python train.py --arch="transformer_decoder" --model="autoregressive pixel model" --dataset="regions of photos with short descriptions (Visual Genome)" --train_examples=203450 --image_size=16 --horizontal_flip=false --levels_per_channel=8 --vocab_size=513 --width=128 --layers=7 --norm="layernorm" --norm_position="res_post" --activation="gelu" --mlp_ratio=6 --head_dim=64 --fused_qkv=true --bias="all" --qk_norm=false --parallel_block=false --inner_norm=false --drop_path=0.05 --positions="learned" --tie_embeddings=false --init="torch_default" --optimizer="muon" --muon_scale="match_rms_adamw" --lr=0.004 --momentum=0.9 --nesterov=true --orthogonalizer="newton_schulz_5" --adamw_lr_other_params=0.00083 --steps=19600 --batch_size=64 --epochs=6.2 --lr_schedule="poly" --final_lr_fraction=0.1 --warmup_steps=580 --weight_decay=0.03 --adamw_weight_decay_other_params=0.01
Rows from block 3, named by matrix and row number. Rows with one number belong to one neuron. Each number is 128 + 24 x the weight over its row's rms, rounded and kept within 0 to 255. All counts start at 0. Numbers have three digits each.
# fc1: MLP up (model.blocks.3.mlp.fc1.weight, 768x128), inputs 64-127
# fc2: MLP down (model.blocks.3.mlp.fc2.weight, 128x768, transposed), outputs 64-127
fc1.513:109130118106161124127145136130109125138142173127145122134125118163159140091111131109082085141113099151153142132128126099116167108132120140168125124139095149129143123136142095127146120093144153
fc1.514:103088108136140105161070121140107127121164152091139162164119117137129130119109117131128127154113138156104125127152096184141140093139142109145158094159135116131146139133120148097179121147138117
fc1.515:086120086141170108121142158173162078134076123174141123079144116121144146113150141150169146115127133147113152131128117099187173115143119117106089098132105159152106126134121137135162133116129149
fc1.516:161134094089155119147132127166117179139156149152156154136133118120110129165118171134101124107152163123126125144132131089158146083147139152112143117108147100133127190175089097123112178127153145
fc1.517:118114103138104150119159165128170110152143106128098095104082109141096150147114093139103068142121130130115091128132164120098110122131160132127117151159144131138139127106136148109116134121090122
fc1.518:116162140176132136101143137116178154138092157122120107070088153139109112109095159142142116104132140116131116150132123167121130137154160063119149111130111118114180153128130158132135137147159091
fc1.519:121089127153173135146138150139144132129115122165149120109155167108123144113151129135132129143102137128122111112111064097151114105150099164129144138174099131100108132167096130122153134136161087
fc1.520:176121170146093158150171137090153138126118137140137145135085107126128138105117137108136102091178105120137177155143139105102106096104145131128154178132161135109127123150085117136156110145090113
fc1.521:106141112158105164101146105149132141136157096105102166123137165114105103091098121123100113119125135172133124140118175120131125143135165129152093166122091156118139085140127131156107164104088183
fc1.522:111102115101137158117188143114120083138135123097101110123147128154066170119137128147143098143093122138150127112141151088110124120152163152110143138086155123152083147161143173101093127113143153
fc1.523:096083103120103118127106113157129119161127124149134142168120161159113109086145139114119152107099129155095144149115157066139095073102157149171124157117130121132103104109150069143122095148089140
fc1.524:134100161126098168153164110102126130144164170106150132160141119106142107090123116129098157109138111134137150125141139152146096135107145075134130123141149140167154125147162099156105136139144136
fc1.525:111139071160106101096162134091151115141162118122144132143143156169121158122119108110132133123114163101150112094117114125126104127136103082103102150128143150121150096116185146099099137122108115
fc1.526:118130104150145139098104139137147131125136151113135124130137094136159129124103104151146108116103086161136134081139101133116151108161132100086058111097122152117113090144120102109125108089097163
fc1.527:153132127131147101118142099141121175136154194111133140115098159139136118152131091176166163112109112108129133128100140128134162161140113155093141112096127074184156115104140126058127086106130118
fc1.528:098146137134085178159136141144134129116154155118105098117130100145087116128149134133096151130166157136140149117101143108131140168118147138114115157128160132160100156169127110119137155113131139
fc1.529:104124137133130115124149098121147128122133109098132085144111089167087142157144128117105129071099123131145131137103123133108102111097110088112136109138119177115097111106125143124085122080117142
fc1.530:163141124150075129177135089091111084119109132175128158185155130103086148167124113136120110100087129134156100106115082122170122131147099145131133144123131152098155114147168123121093148133090127
fc1.531:157108130114104145093127124145122119144089136149103130118145121088155137084193145161083147159083131112098109124102123133115160150104118112096117132104115130126129142123121144148141151171142101
fc1.532:135133128167125080144069156132109180084101147162122151139116154170148121147130180097133093157117117111095135096131131102128124118112131101162114097128160135127146112114124089170120115115122076
fc1.533:100100156136127164130146127106145115093124137114175101109118085102128153122110130137144117123120133137157101101154162167133117142096148134159141164112128143118129133126172137094112132143135104
fc1.534:152098112094092144117134169163143156079138103114101124164142121152148079143089143120129146113123155180137147149155176128134157095141119141137100119111130134134110114145107132158167128098133105
fc1.535:154107156081114170121161129115140133096142148147164063091113084097136133144124141165139130114135156110156092095107114145126144092158146119124119137070147099155138127173179134131152097148125121
fc1.536:140149116137120095128092096134190106139155115098108143159104133127130143112142094115130085153094132107129098136124140144143155130073129107173078149092106127136087136087129155151107160136111148
fc1.537:092124136164095152161141077110128146112124086128160120179149132119127087099127157115127169148160124151150099141147144096145146125154139116118131130116089136140105118143161138143175090149137105
fc1.538:126133094123131170142135134115110153141158128106131113067137137121133079149112099157068149116154131125107166110121123139120144126142095144095107132090140185153103121147130120114164121075135156
fc1.539:135087104107120158109124114143144128133157118106132153084122091120138133127115120127149111136083152130143144132132132094131115165170118147135108174173116156129144139112164082134144140076098112
fc1.540:126139148120134103109135123113092095089118129137153138128087128118144141119129105163114177098173133125117157138148111134156172126114161129148181126109126118103167112108126128160173118150122104
fc1.541:162126125130133124161138080111106140153121114091155164110179124089152148142153154151126177153125140122125097119122132163125168098163125122112122054152144097153136123177155131113100130104081141
fc1.542:131093090135120121070137092119124107112157117107139141111155115104135084131146144142109134096119121172094113145106151119085119106095113143152125114143140134137127124208150114149122092148107077
fc1.543:144107089139105150154081118127092201142089108155130127104080135129130136070135161085140129124135145142142140134087119076093117145106149111128110088109114131160086129132130108111173176106136120
fc1.544:130139126105140122151121184134098155131132168158150127113137139135159136126134123115133087157122132096076198140131121132114097162155084119074114104139126125127174102144127131136134122138118145
fc1.545:089155138153105130141145153118135101142119127138115153116111121124091143118132132141162111166108152099168158107138112129092106086134111139134177158086174088109127106133095140127097110137095148
fc1.546:166129160149104155184174147098141125139137139134105182086087112108106110142128123150100134132151144165102144151146091146109104171128127140122092147104076105141122135134114106117115131122090116
fc1.547:119121090159118128115138133153116132147117134128129139153120150129086170117151142123151104136166087119125168143136107149119091144106142082173103132116134097092108130180108139159159150155103131
fc1.548:096139144159136149116130156152151131162150143132137135145094047131107130150137117120128133168128136137133119111144120149108124138103139136151135154112154128164152112148066127133094147148114143
fc1.549:146151098137136136129158114132154091106124134130123116093082135150164113144139165151119136108143145145106137150147130143110147136133104130116131111140149093130107116159111136121147095201091099
fc1.550:143178178124143176159189159155155124141117097108112162164129128107127128147082120149130132122110115131130142103091098119153088113141142167128137136120139141133167075121134137093134136101122120
fc1.551:137115098137136116173113152116167159120118105144141129161142117095081180110135145116121117155160066121120139091147175113118142131146158144110121143141141116147110159105101114099153086116140090
fc1.552:102102078104132112117131143158129094126132142157115109107144088149152127123165171116114167161117100096110128158100117113099164141120134083096117141143120189159182123152092089118118158129126155
fc1.553:114141157120102072122127120101114115166123183139179126114145124105160128112154181153131138158114096129151130143103101126126103139139121097104146152127156152160078162153060109141117107099107206
fc1.554:157144107086108113104119138124143117107121146095071165160106137116166169133154144191124121147130078097107141120128151139103135123152140112139149136132126135136137125139113087127125150138162097
fc1.555:111108117149113139108127152128163108177131120073116103113111158132157146114140150103064110138125142123182086117125099135155172113168114117110107094111113135127137086136157144107129104159145145
fc1.556:145106135118142114145128156136121144111134140131141119103123144125123122115191125118148121159109123109104144139159096131078130132115098129120115150131109121159156150159112149135083125121126115
fc1.557:172113136161110133166095125117141139149132133138112133110124099126107175112140157145103099137163146116153114139153119152165141067150161136160091132098148108143133154130148128140145112123141120
fc1.558:139134105124152156160151158119107158098101148134126166110133127093118128105107097128119146175160138119111110102130163147112148161128133109131121129095127100160150132139092125095147114082137072
fc1.559:140107116097136127148112157151129127110157136090139153103115176127132170089141092100119130121157090156068120189150160108171125110126123122162093124109144101138121138123097106111117119099061134
fc1.560:135134149147067081166088128112155138144151110110136128149134118100166091111137116090103100106088114136138114110099131133082132145103130127138173106125148147125102145140137145076105141122121116
fc1.561:166141143090137103165087088169133153152132124092113155166184070143114140116131110134138154132132138128088094144117104082163117131116132118150132155062107116160149135146135118171131162131116159
fc1.562:108113114089141104109153173144097174115098141102119165130108096121145092094121111173134140107148132136116151128128144140128127118133125124140109158095128115178120121138135096148150101122123137
fc1.563:122141131127132139148127174151141128130117132081133086133133121145127153128101147115140147126119134101164166124114129170136145116092179121122108111128158098152112124174109116154153181147080111
fc1.564:099126065145113151173096118120113122120170117104099134090150101117141109169108123161140100180120142096118138099118075128131154142120119147109101156129124135144169132134124139129182164105115113
fc1.565:156123079135141109125136113087136182131126133139163159167158146139135115151167157138131151125151116165143159131147171147128135133145153133122104130138135138138122080124116114114115136113152108
fc1.566:161115148145108158099166119109133102125106109134132133101099091099091135126133129108125110141140147147158125100094107200129129129109141153092102089146133157130163162089129168099180125133089122
fc1.567:100136184142123161184124099139169165156145138121121113111138166121152127118118104179198155134085113143141096124094131100114160136126108104116164113157138163109098158129150115156114117134129087
fc1.568:100133098128075149137123109142113097097152128094136114115074126125102123112112110108134131115114137122135159143133104097175150148126138120117135162162088106112197171161159161107136129159163131
fc1.569:137112133149111143150120144162128161088161125120121134178111105102142166112143123100134161150129133155098116126136148139110126086092144062093147168185149147132092115173130157102111119132123086
fc1.570:127109112158097146125080096088115124126137110141125158132075102096161097146117107083113137148138126138137149133158105143130140104149157173132125155120135147130138190140108106142136135112108093
fc1.571:139128120122093116121118109069144157113110140124129109133173112088145130132170184140144110116144120091134167151105126134171083137135122134114117133154161139116098184129118140122171105103149159
fc1.572:120097124126093110147160145152091146126135153122122135190110115113158123118104133157105107146158118108122116139136132119066167170094153105118133098113096120177162173126121117154113123108159127
fc1.573:105129156104139146127166125112139117129143103098190096078082157131094149113056124122141157141113146138092096115129119163075138144126139121097105151124094112162125133119106142106130132150108136
fc1.574:161151151181087182123109097125171124144154143093109130106107138116129172127095129129107122149126131125137087161087158093146159153173108120093125139156145139151132110116146111124132121135123136
fc1.575:143100138107130112159158125153141144126139122111128113122124118075113154115150199106112114124149145116116091183150128118152150128106100120094163116118125154152123166158158140149131117089145129
fc1.576:146093159147134159136166159074153131145118122130156134126145143160079118158138137125108149136163127110110153166093137120131133156136148167119163158125138141137121131124118076117100158074130118
fc1.577:126114168132130120154148134133181117150089130106176101119103052130166117110136138115112123112134120159134136113110103160116119145134162134141137149118110137128094126171126131085148133159145154
fc1.578:154136135124102155136160119139100161206114137151127125135158161114177138071155181139165152151162158102187106127137147142123103116182140113149162163113110149118162108139127122128104120114144130
fc1.579:131133136139112114162164111119139108135097141151118115124108141070133119109130107109087108127091108087040154141135122158080115123147122138145108128123120156110147141157088132149145126155169102
fc1.580:111142122116128165103133152146110162129092156101161152139114071104173123111104140106106152119165155138143117139135155122106098136101174123153143135101145127155126120126116143102137143132138079
fc1.581:068122143148158096084113147133122135125127148089128130126112178108135152095126126146139123119125111125126150086192142101141099143123099144135126129103086156148101138156148126154101138133116160
fc1.582:129151095147122160155132144126148095135098123100153118109143112149126137106133103107128137107155116160180086086101141140123170126102084113115163139114161131165115105130145091192123124116145157
fc1.583:108121110147090169083164140147133109120127141170140141125157178142137103123161115113118179154130089157130107097128132118151148131166144135108104152104127092146147155125104117163127089121140149
fc1.584:146124117138149093191132119100153118114112128092149082155120128109141154138106105121124160119108155067136128103110135122144124149105149081137092136109142124134124164150129147146126138144095165
fc1.585:170120118162113142122076135163143102139098114152130176116161108113177134121126114108122157104141186117108134095128157092096135116092113109120088133074118139128125095138107136091118145154134116
fc1.586:133094103141160164116139129168111129158120147139156127144174121148162115114074136094126150144111135114108103125116140139105133142155102130115112095073096144136133132137150139146140113118110137
fc1.587:148126118152097134139148178143180104134140100138091153125145116117114172185122101134154130124114095158113139132125112137136119151152133106105125122122129116145149126098143130137070178086141106
fc1.588:139117145153161146162162142141087160107140116091134102099115196128108136083096086145143122116120150103145125092116132118115109150133139142143152087090113080139145174131122139106097117128142136
fc1.589:137133135105134124118119134125127136115105121144099103143136126146154105121121124116077160075121142207152165125109137137158103130147147147123091153136180139096135173135095082122183124115127119
fc1.590:084136096089137136130086125111088119155113135100116121142134108188127145100153155125123111124110123162140130137122152126095131091131164153108115143138119168158098132141111114173143132121144121
fc1.591:095158097099148121109124109180135116134118095141115129159127138151147109108145138130160088089178130125132133122133116099116164094112144146090134130145134140154153096129111096124159127159110121
fc1.592:133096144136080108146102116120110117170109094123078146105156123102151153143103138140107104107188109118103075165129129096098144125159101087110121169151074103163136144132108098141156125140097099
fc1.593:137150147121087105145146137133103100147132127095140138129112115164142134173105119112130131120152123087170144099108172149104108116130157132116138136148137117088128086138149131164119126087132120
fc1.594:095143138153103125109134084104158121130139118129108103131148140143104141130127157110127125115152134095132153145111137096118100121094141089099129130130174104165093113173084129116090146097122143
fc1.595:130107120158091144123151129126116116158121179141106160164117143062120104124133108111151139103141152092102140144163175163125133090128131149148114135116137144096119118132129178145099143150132115
fc1.596:132159106109082136144112127122142130115119184115157094125169155131141157135165176125126111096134147081096144116138121102119134127122139099131103068120153172136190123125129121125131122130115154
fc1.597:108128172079149130142116138138145146108128164152118150152119133138070097103124101102069115096112104104138183148155129072129142108149115117087149161129129162072135144126146167130116158134126115
fc1.598:150139079074169143116136174113136085122146139154114118114103145108145103097082118104095143114115183150093132121136142114118119135119137111104088081110141127175120172162145137118162073126153131
fc1.599:115133091137093137128123084076101161127094162142169125122128125080111085107107140125119121118162084122104155113109149093100107098163102102102122163127177118163145145140118142098137082137116079
fc1.600:139112116185104100152132137165167105134113152137154112082114088113127161114112147154112100139148070138141106124145114134127141144169162084096135087104139154143149149111086129125109109108081142
fc1.601:138116079140156136119095154101139094127074138145092130083094104098092123115135138148136169116066142126121161135122157088103158114138150154120142140138152134117104144128111130130161099119130156
fc1.602:120123117131119096157076124157120147149121159169186139117145122114161102179149115105155134110129131127145180087115104173155092104147124077132105098121174121146108131133143110177083138105142150
fc1.603:165124117125052106136127128125125096113076115124103141131156141104100126125150183132126115133127149113141115144137102117168142137133137142128134165119127108119143125152133186124157153151118084
fc1.604:181147177115138145131132083116137141108104122089142142101121101118131144148162169120092099125099119151097130130130099115148105129088101127099129115122126143145146159111119148132125112131167142
fc1.605:126141100099117120072125143140134121118144158158097119191149162153185110118138154128133121124123118167107100139154115117137131122087132142113139137110151111145184122133158148156124148145154149
fc1.606:129134067124157137133146144124108117087138134144098126182108137110160186121133117110127135160128111140098127132149124156133151119138115104136116182105101124111105134140142167114142183118098145
fc1.607:147130133131137159132142091111120138130122150123149080149115160180141146137100149149119169102183121109169151112124165154103138101137128128134139117092145145118140124169124132135136096139121094
fc2.513:139101135124110123148112154124118112123076105121143156148139138115148128130152123118135180093153129086152148136143125177094124119164107097108140067097112088091150084127162160138118117183129108
fc2.514:145194152132115126096134106118150113107092105170092105124116194128112080151145094096127119106146112098138152143084141088105127167101111147115101162130119124112081103130157122146132134115144123
fc2.515:176136141136083143109124116103139152121114130073116120138138135149110122127133178105113119148146150149170129132117156101125086123137151139140151169144128141119158069126108127069124127109098132
fc2.516:130137145157120133125130128115148147137118135120075114122113157129140176128144115117113147110118115131115116107126100160157126126123123072154133163168120101117132136067179188126111093138148093
fc2.517:144111169124135126118109121109069161112099132160153153173156168136156081107140137091129173107122124148145167144133132115131158120123090123163155109100109115130107146135141117167127125141138125
fc2.518:137151070112130101109129115157096109087138108137096134150123097099136114158115085120151136125176160130114164158100105111111121110127119159149101137093143136160117116124114133149142161099121157
fc2.519:158171137131140143128122134088121123140117119132137158132100122134129142141136159090131130146125089145112156176139113145087159133111163137171133067157101104113131107104128096113139143102127115
fc2.520:124150107083108136166101101143141133104117152136122132133158171119107157115114174130135126142098120162111133138128123108136132120137136125174097111147103093130128135117136081106158106109147156
fc2.521:134116171114124117090155133175099115151133146109135104088149097128131120109129082157135125137070081160134130136099152155136156166174118153166119148160118091094120105137132116140121119157088135
fc2.522:134161142127108113080075117127098167093184145156120157130124157104168096137112110107095106123152129131119138132119105132130144178137135123132153124177103130137130116086152078176126134123118111
fc2.523:142167168123163133139176117095122125122131163108147095115158088134126103106111131119117096146152105109137115122145170161116158157141137145125127110105203140127121147152097131120152116142112151
fc2.524:104143104139108089122097155131132144132084088145107140117169127145140146160132125120155115124114157164144124109104122120153115122135089130131141190120081122116102122112158119119114132113116112
fc2.525:124136162112154187166109132163124146143067143132093102117113106075142088118146129136138128097158082158133156157135121127119132135133140148190135105102110105165115152109099114148168134165158132
fc2.526:151104138131124120148158133132108124120110127132115121158094166103095115119159150138078101134154132084164146151114152121134103126134132161138173159127133048131112178134134150126174143165130113
fc2.527:126182105140117121117117151141122081155144130157129148165122120148148129167120094119107121158117125082111112124122092107133143116092101160203121132148113155128101113134137154113128120150141147
fc2.528:151146131131134111125114086119123122129090156109119156110122128084153122115139137135151096111108097097138106118158107128123120122101132138174132100151110106125155133137154145115169093148099125
fc2.529:120115164128158169125091126087140145149152139107136140120148138104119093114146134162137137119099093090156110098172155166134156146092129120140172114119120131096138109100140120152185115147111117
fc2.530:106066118113126105135139150156112210121161123139106107099133109090099102153149165111144143103104108162113139132128162121161115088144145139109138124130143144099138098112129121147155157104101153
fc2.531:116118128084114119149084114115132124071111152157088157152123135125122147123152092141084130048115133174143212131139117105147098112131141155121139139138115146125123141132104080111132090097111153
fc2.532:096105159081154137113136110081130100133175122114132115160130141130080114151128111106137093170138173120148113140187124103132139097124123143110139142140121173118121112147095126092111146148102112
fc2.533:131132110122119094119087138165128140121136122112064139146110131150105086121155096117118142118135156117122126140147083127095151117130138137157165102132138091147136112107133141154142131161139156
fc2.534:118164104141147117124107106067105146134127096138173161139115137088150135136162166107112152147148123101096108118098135134131143140127117115111187123131116121106158156103109135099104140124153121
fc2.535:142107125153144130129126171181156155123079117087146122143123122131139119113132137104115149146108070106130098111113133116156138153123087112128109155107080137147133138101071154132116145097171111
fc2.536:151190158160108114143134125143146103162144130148111107141150116138134124093097155110119143146126134154146106131112110118170158102124155153147104107073114152134107109074116150107140116139108134
fc2.537:162159134105148142088139128131097163132126100127125146103128081096131100136142110120129120112135166062123121121142084176128095176134082134133101126115097160101118111120116139146102147135151134
fc2.538:128086134110115089136112120126116065156109124142111160183124103152183150113149137106164106181123113086130085134126151125096128121145166131172119167147092116099111146098133156135083152151094102
fc2.539:108134129183129104151114172143157154115103121159128129152171144128139124109101162129060119122153104112110106127119117203131141095098143121128123101080133129106101133133125185130100152132148122
fc2.540:096101117095131122079086149101118100100123156131150098161151134140153119104137121135118096109168148144154134116122127111135132156103118116101142142123161114146143132108156127112112145124137179
fc2.541:082125146100136130107136188141137101102128138160120101160096136162105095102116114116124102094124130153140170146133129117135085167117159137152118169099123164122105137081097125126186128133177106
fc2.542:119130170164154081108142148124108121110128130104115121129140094149133171080131107108145120130108089132130089141107117125162098101168129113125092107146121118116165135107165118094140112116150120
fc2.543:100119126154167137117091144130094128106132130127118173102165100106199140098109156148140125133097132110146115127118109115162090146145130097106166107135141101113122127120088154131109184099111180
fc2.544:102167101169114177098176106096148107124121093087079147144129093120125123119152145136125173121161120174147073121150113160129153119117137111149120125125128112116115129123097140108154120108154117
fc2.545:118177144121145145146137117150143161118124131126105086123107158175080149155104134132103117115134126126094108126107157126108111157099146109110147087133146153117160151063111138157149123133178151
fc2.546:112166131111074125130136125128117127128100173087115151134152155120126117095115131104114171108135149099106136107122125152140115132135146089107084093107174102117143133135156159104137082108128127
fc2.547:118171149101143155121122132119113125125114150138157099095055133131136188111115135108123141090137129107164111095131156116134130172145113099114138151140152114119120108116103145117136092122123131
fc2.548:176147131109150096138097123128155149099113098114110096105162115135150165157133142157120139077130079145125157130108093136123141127160129155153130129116125087079106152140155141117157138111096139
fc2.549:149082138094138124141122145150101133189180140111124136119135122146131158120167128116152135131114131098124105134160158146154142137110112129143098162093106164127100151070152141146131132066134140
fc2.550:096077070143153121130120141118157129125146151121150143114108120159112100095163126121124135111124123154151123167171105126108131135140143090115149148138102098143128148112103122091132104175129162
fc2.551:123157164119095130131106112149091118120138121123126097129116134131158093155111070137135119104157166136152104132119086151105139143113129131163155105144135099110115096108177145140080149145123133
fc2.552:171124124109093145111091117098138126148122135064133162123138153174116168113079143142131107148122171156156114140157110138133110068130094127135134157109130145114174103128167120118150106120125086
fc2.553:117104104099133172153187151132159115138098096095120113121134100166099154122130165142117157124061159159141126112127097129141096101150140155110114114110117144148170103127140083115125152103109155
fc2.554:125126168130172106138104126139108125156118137116164104131121097114094130154125125116126091091141168088156122141123102151112070137143144135138077136113163111133128128124120127088119120097124111
fc2.555:171117144113157123124129091119104116129163105177128149123131109177077141141088093164155131074138129095116138124117163103132092158088167157086140160137090133129123132136139071153135141152138158
fc2.556:133112105134104130110150084100127111138119140124109137122148105120123146125115161144125124064137153160127115109097119127142142134142137125141165110159126139135133136101137145128156153126082161
fc2.557:129115091127145122143168149150149122096123160109096139135098128175137099108126161106143158122088112141098140158102137103093085170153104132104149164151118138141132138116105148127159118102120139
fc2.558:162146144140147121122154118106104138146112117144151153126140128154136134147119145127112133164134093108082106158137107139095174136157123108163079154137117151123139085101144149153130128146116076
fc2.559:158118150135116172114197127115127108146144117122112140116136136114095147116100113124087147114120133129125127092159153128145083150136081132166097087141108156130158138104121132128148131169130178
fc2.560:123117113139128135171108122140128124125155136101133149112099116108106106136143155117136131140105112162132122132121078142115161167143058095147115111156136176165157106108176124111083101111130146
fc2.561:109084125159142141115190134091121111093147103155100134113073171138148119094117154123113109126100155154218114096141125158090149132110104125100132096157128154091123082131127126123155105118130103
fc2.562:142073107153150170099123127112119117093125080125182099135112133128167128138086168088085112167121124142098113145133118111131167109184132136132121120101145127155147118118112102074084175115141135
fc2.563:102150174129130153110121138109121150149139087119090123188135128125138068149102124104135106169094153065156126132119106108166143153164092133156127088076164128136148143145145127144131075122143144
fc2.564:167147136142137158122163092117111127189111154125152081177119100116107134128130142119158169125148092139134084160110178131123150115132155103135141096075169096163139145128123126126130120142137144
fc2.565:115131165066148090126123129161121114087163108086100122104112091115197104132133082141157111102121155140133135163154107126198139109115121136148132139111129132114111124122112152122139139114124149
fc2.566:128151118090126140162102107151101128166094164144142111130175130141130164131134162119101136112152125145136121113130110124151140126076102096146123143105116148164091078142180172147091122139144158
fc2.567:063127104111126133131115147171169130127139150129092124122120130125137146152139127099157119111139132115110149137094104177140149133120118131119089164081168107136133114159144093115115097100111113
fc2.568:148130135102134089131088109115136160131156181116100129169122154153143084167122063129133091157134129137137109113083126149139131153121127156141169130165163140125073091113156140181141134148129102
fc2.569:103139119117140157094133101116090124149127103162146111128129091132124102127107108111139120115141135151159145108096133125113157134125118120144055141129111139135129114095155120150133134109121148
fc2.570:154135102146114143100191151127119146135135170131146131116149096073140107118109143131103146137127120128115103155162109123167121134128100115127151107128137098171139136142146131142075111140157125
fc2.571:143129111152168142140189151130119079088121172110127141139117139104120110138109118092134146139100119103090117098125186142125121137090131117146138127130076154139142087141146091140152122132109119
fc2.572:083121148111091114128124136125128138167117112154158122162126113102137099166113158128110106181120124144114108142099111113120103074088105169116090100119144167156128147097141107094076150108147107
fc2.573:144095120137113128133091133139145134146102148152075136174151074133168092140170121158118097106150065111189148147146138115133114103154122107159131103118143126107115138106155112124140130104137129
fc2.574:186098128081149091098123143123132143151086125125121164092133133141144175185073131132075134127145129083126121094122120155128108153115099109184107143093135114122079135108146153089122168152139126
fc2.575:148092109109107158148093102140093141178106145123094113139159126157156159109169137149105091127140137140187151135135108125165133106154113148126120156183087104112146176091125120113177113150080113
fc2.576:126151111157098108163111103207116113080135154111152100123127109111122137113163129090147134128136147150124099109135111158142126122093135098121111126135145102121125113117179171133125106124140132
fc2.577:126152123150130118098141112141076154124167155133071152154137193131123119153131086156145123133140138079126126149147159113119117154143106120144111132128153103099117140105153145162137130140156102
fc2.578:120110115107159122154119121137137093133166135071097140128119157160127163108107108157123081101147100119122125120143123126135138098134115102123155150131131126129158104119079130127113093116136193
fc2.579:104103146175121170056087138094119147161138127150165093112125118131109100142124121100133104144144109119127110136124127093145143124140156131149137126113144109107134124122155086079158126103105155
fc2.580:117144116105167135110123151117119123129108100145166165141128096148158129135088139104116088128143164096101136143123095125131123197095139157127104150116149118108121142143123166113111135137112096
fc2.581:117080120170158159097113165162098165117146130113143087115118126162164100160108136103124119155132112130153102135138127090099140118126159102130116115104079130156146128123141137105116128157119136
fc2.582:129126138125121169116117128126114148156134111182119120139123117109113136152088102125079089158119156116101097157133128107127113127122121165135133126132139123098143110119183163117140134137139158
fc2.583:114094128125143104111109146142146141151113132130106115116179138099102174168132131123104144079118170152145146120127193140124136107127094128149115124162123112099176119107176133112120166143087136
fc2.584:144122134103101136135139152096156111126127143112150185171160167150092097086137121081186113146097108124101106179130104168152107130116113140126139097104105115146088141098118132111100114107094108
fc2.585:106094117115150106125161139126123175094126135130105123085146113117092102135103106139156105164134139125153076127135153156165131157149145124152187116144150125101119144094133107117159133101077114
fc2.586:148130128134175100122109133138110149103129153125071147118082137149119139167134100141131166081137153112119144146142082176139145176113109131112138148099132111103106095115095152148111104108124108
fc2.587:134159169150140144141131054113096147143108185098166110123129092114141110096109104108096150143157136103137137118131146156128165142125105126133108078112151114112122097145143133123169138187125127
fc2.588:142127143078117124127113133138148122182111128164121144169080089130092123123118118110075110141136099158123193138166119160134129124146130136097128123138129147127103082105152141126146146132106128
fc2.589:149141120137108128113139113160129131121170125100159105138129122116133158140134177117160096120119115090078114145132128143135175125110104114134216108147120151129095085108143176095118161131141132
fc2.590:158109125156146124126160085130138147102094135103163124123130132083117156104121125093133171111104141064092114132167142168126151133117122097155118042115120107134183109119133148104162139160107097
fc2.591:096080146111139120156095110091150135124174112144113140108122127102119155132114086106175113152114117103156085140139123130167133097166124132179120097098112141117098137152108142152107182131170135
fc2.592:087085098101125165126106117137118157121157127129131126168100164145124148139153092137140162117112153129140150114141113175149142128096143131158114130156180143073068133104098114103099079106168141
fc2.593:148076145131119145128137156121143154137189130105139121155127105121105111096107094156154140122097136152150121126130067144159115156082096106116124145131151129091112143165133168116109103123127084
fc2.594:139146107126146126126105115115135136136104155135129143150162121117078109130091127122169132163132116125127115119151125145146096090092110105176116098116084137130107076099150129131161101095086146
fc2.595:114116105119132118118125104158147148085135145115150111122145109131157147172111159098109097139154159139102120150098140109109143084122151096131166157139141104141196163142152111139121142077143120
fc2.596:153100150151146151106149116123096111095143103116106133139103106149140075098116074140123148116148111156145108147083148192142122120129136132111166148134112106113105153125100113162163168120147107
fc2.597:129171142129125154163136137126103132138147137162125117118174101178144123134131129129113122129134128143089102103129174116111131156149135125167083133139093091152140142126149080130095102085105120
fc2.598:076107143121087095137122087131116138156115136100131136119112135090138141145134124085159120160101134149144113148138125130157080095118137127101177132146165093148131092088128169093126130118096131
fc2.599:121160093129148163161160133142131119118150097144136101140139114134161091133178137143120122144101150151112123120115072113155136097121114092153101102115146162086111095112115115110130145150089124
fc2.600:171138097101109147091110119146123148116113097102097142161160115165120124092110165153156151140128143120164087111123117126129119133149105118127117153119098117120202103092171102136169131130147146
fc2.601:176163116172113157125160138108135139117108127127084136126080170101136115142124117132090162117123092144117112135162125136107107133112137162156149106147163152107109133135089095138102109119131135
fc2.602:157152131117140128122172141128166125142107114082105107114146097159066165081145194134096155117094136124152077138122136085090104120147122127112159150103137148139145115120093127115138133114089147
fc2.603:156090143112133153121131081101141141122152119118133104153150124125124160136103127155136121146110100137156129149105155138100123112112100112115146127103123158167171137138150113148156075145142187
fc2.604:136115084099104088126099154143120098156135124142115124106108102136139114126104127155143146176115131055150102163134151102151104098156136115137123171158152113111148108121144093125118140104125118
fc2.605:053095092117134121073089136131136132137138095084120115167126120124132129160120123129112094097108164139128129189136175166158106120140149159106105139158155102142140117113105156130123118108153152
fc2.606:114160149120174120161124125111092142146112154188093130161165137113140139108135157095112158111132126112134108178116139111114144106137134138142110165133122138142117123123164098129103099122095142
fc2.607:084133173134156150115114160163118122144158134128135146107104086105073109134135120112127156098104158152123106116140102168188130149109103137142119115146081138138117130115146165120120117151165139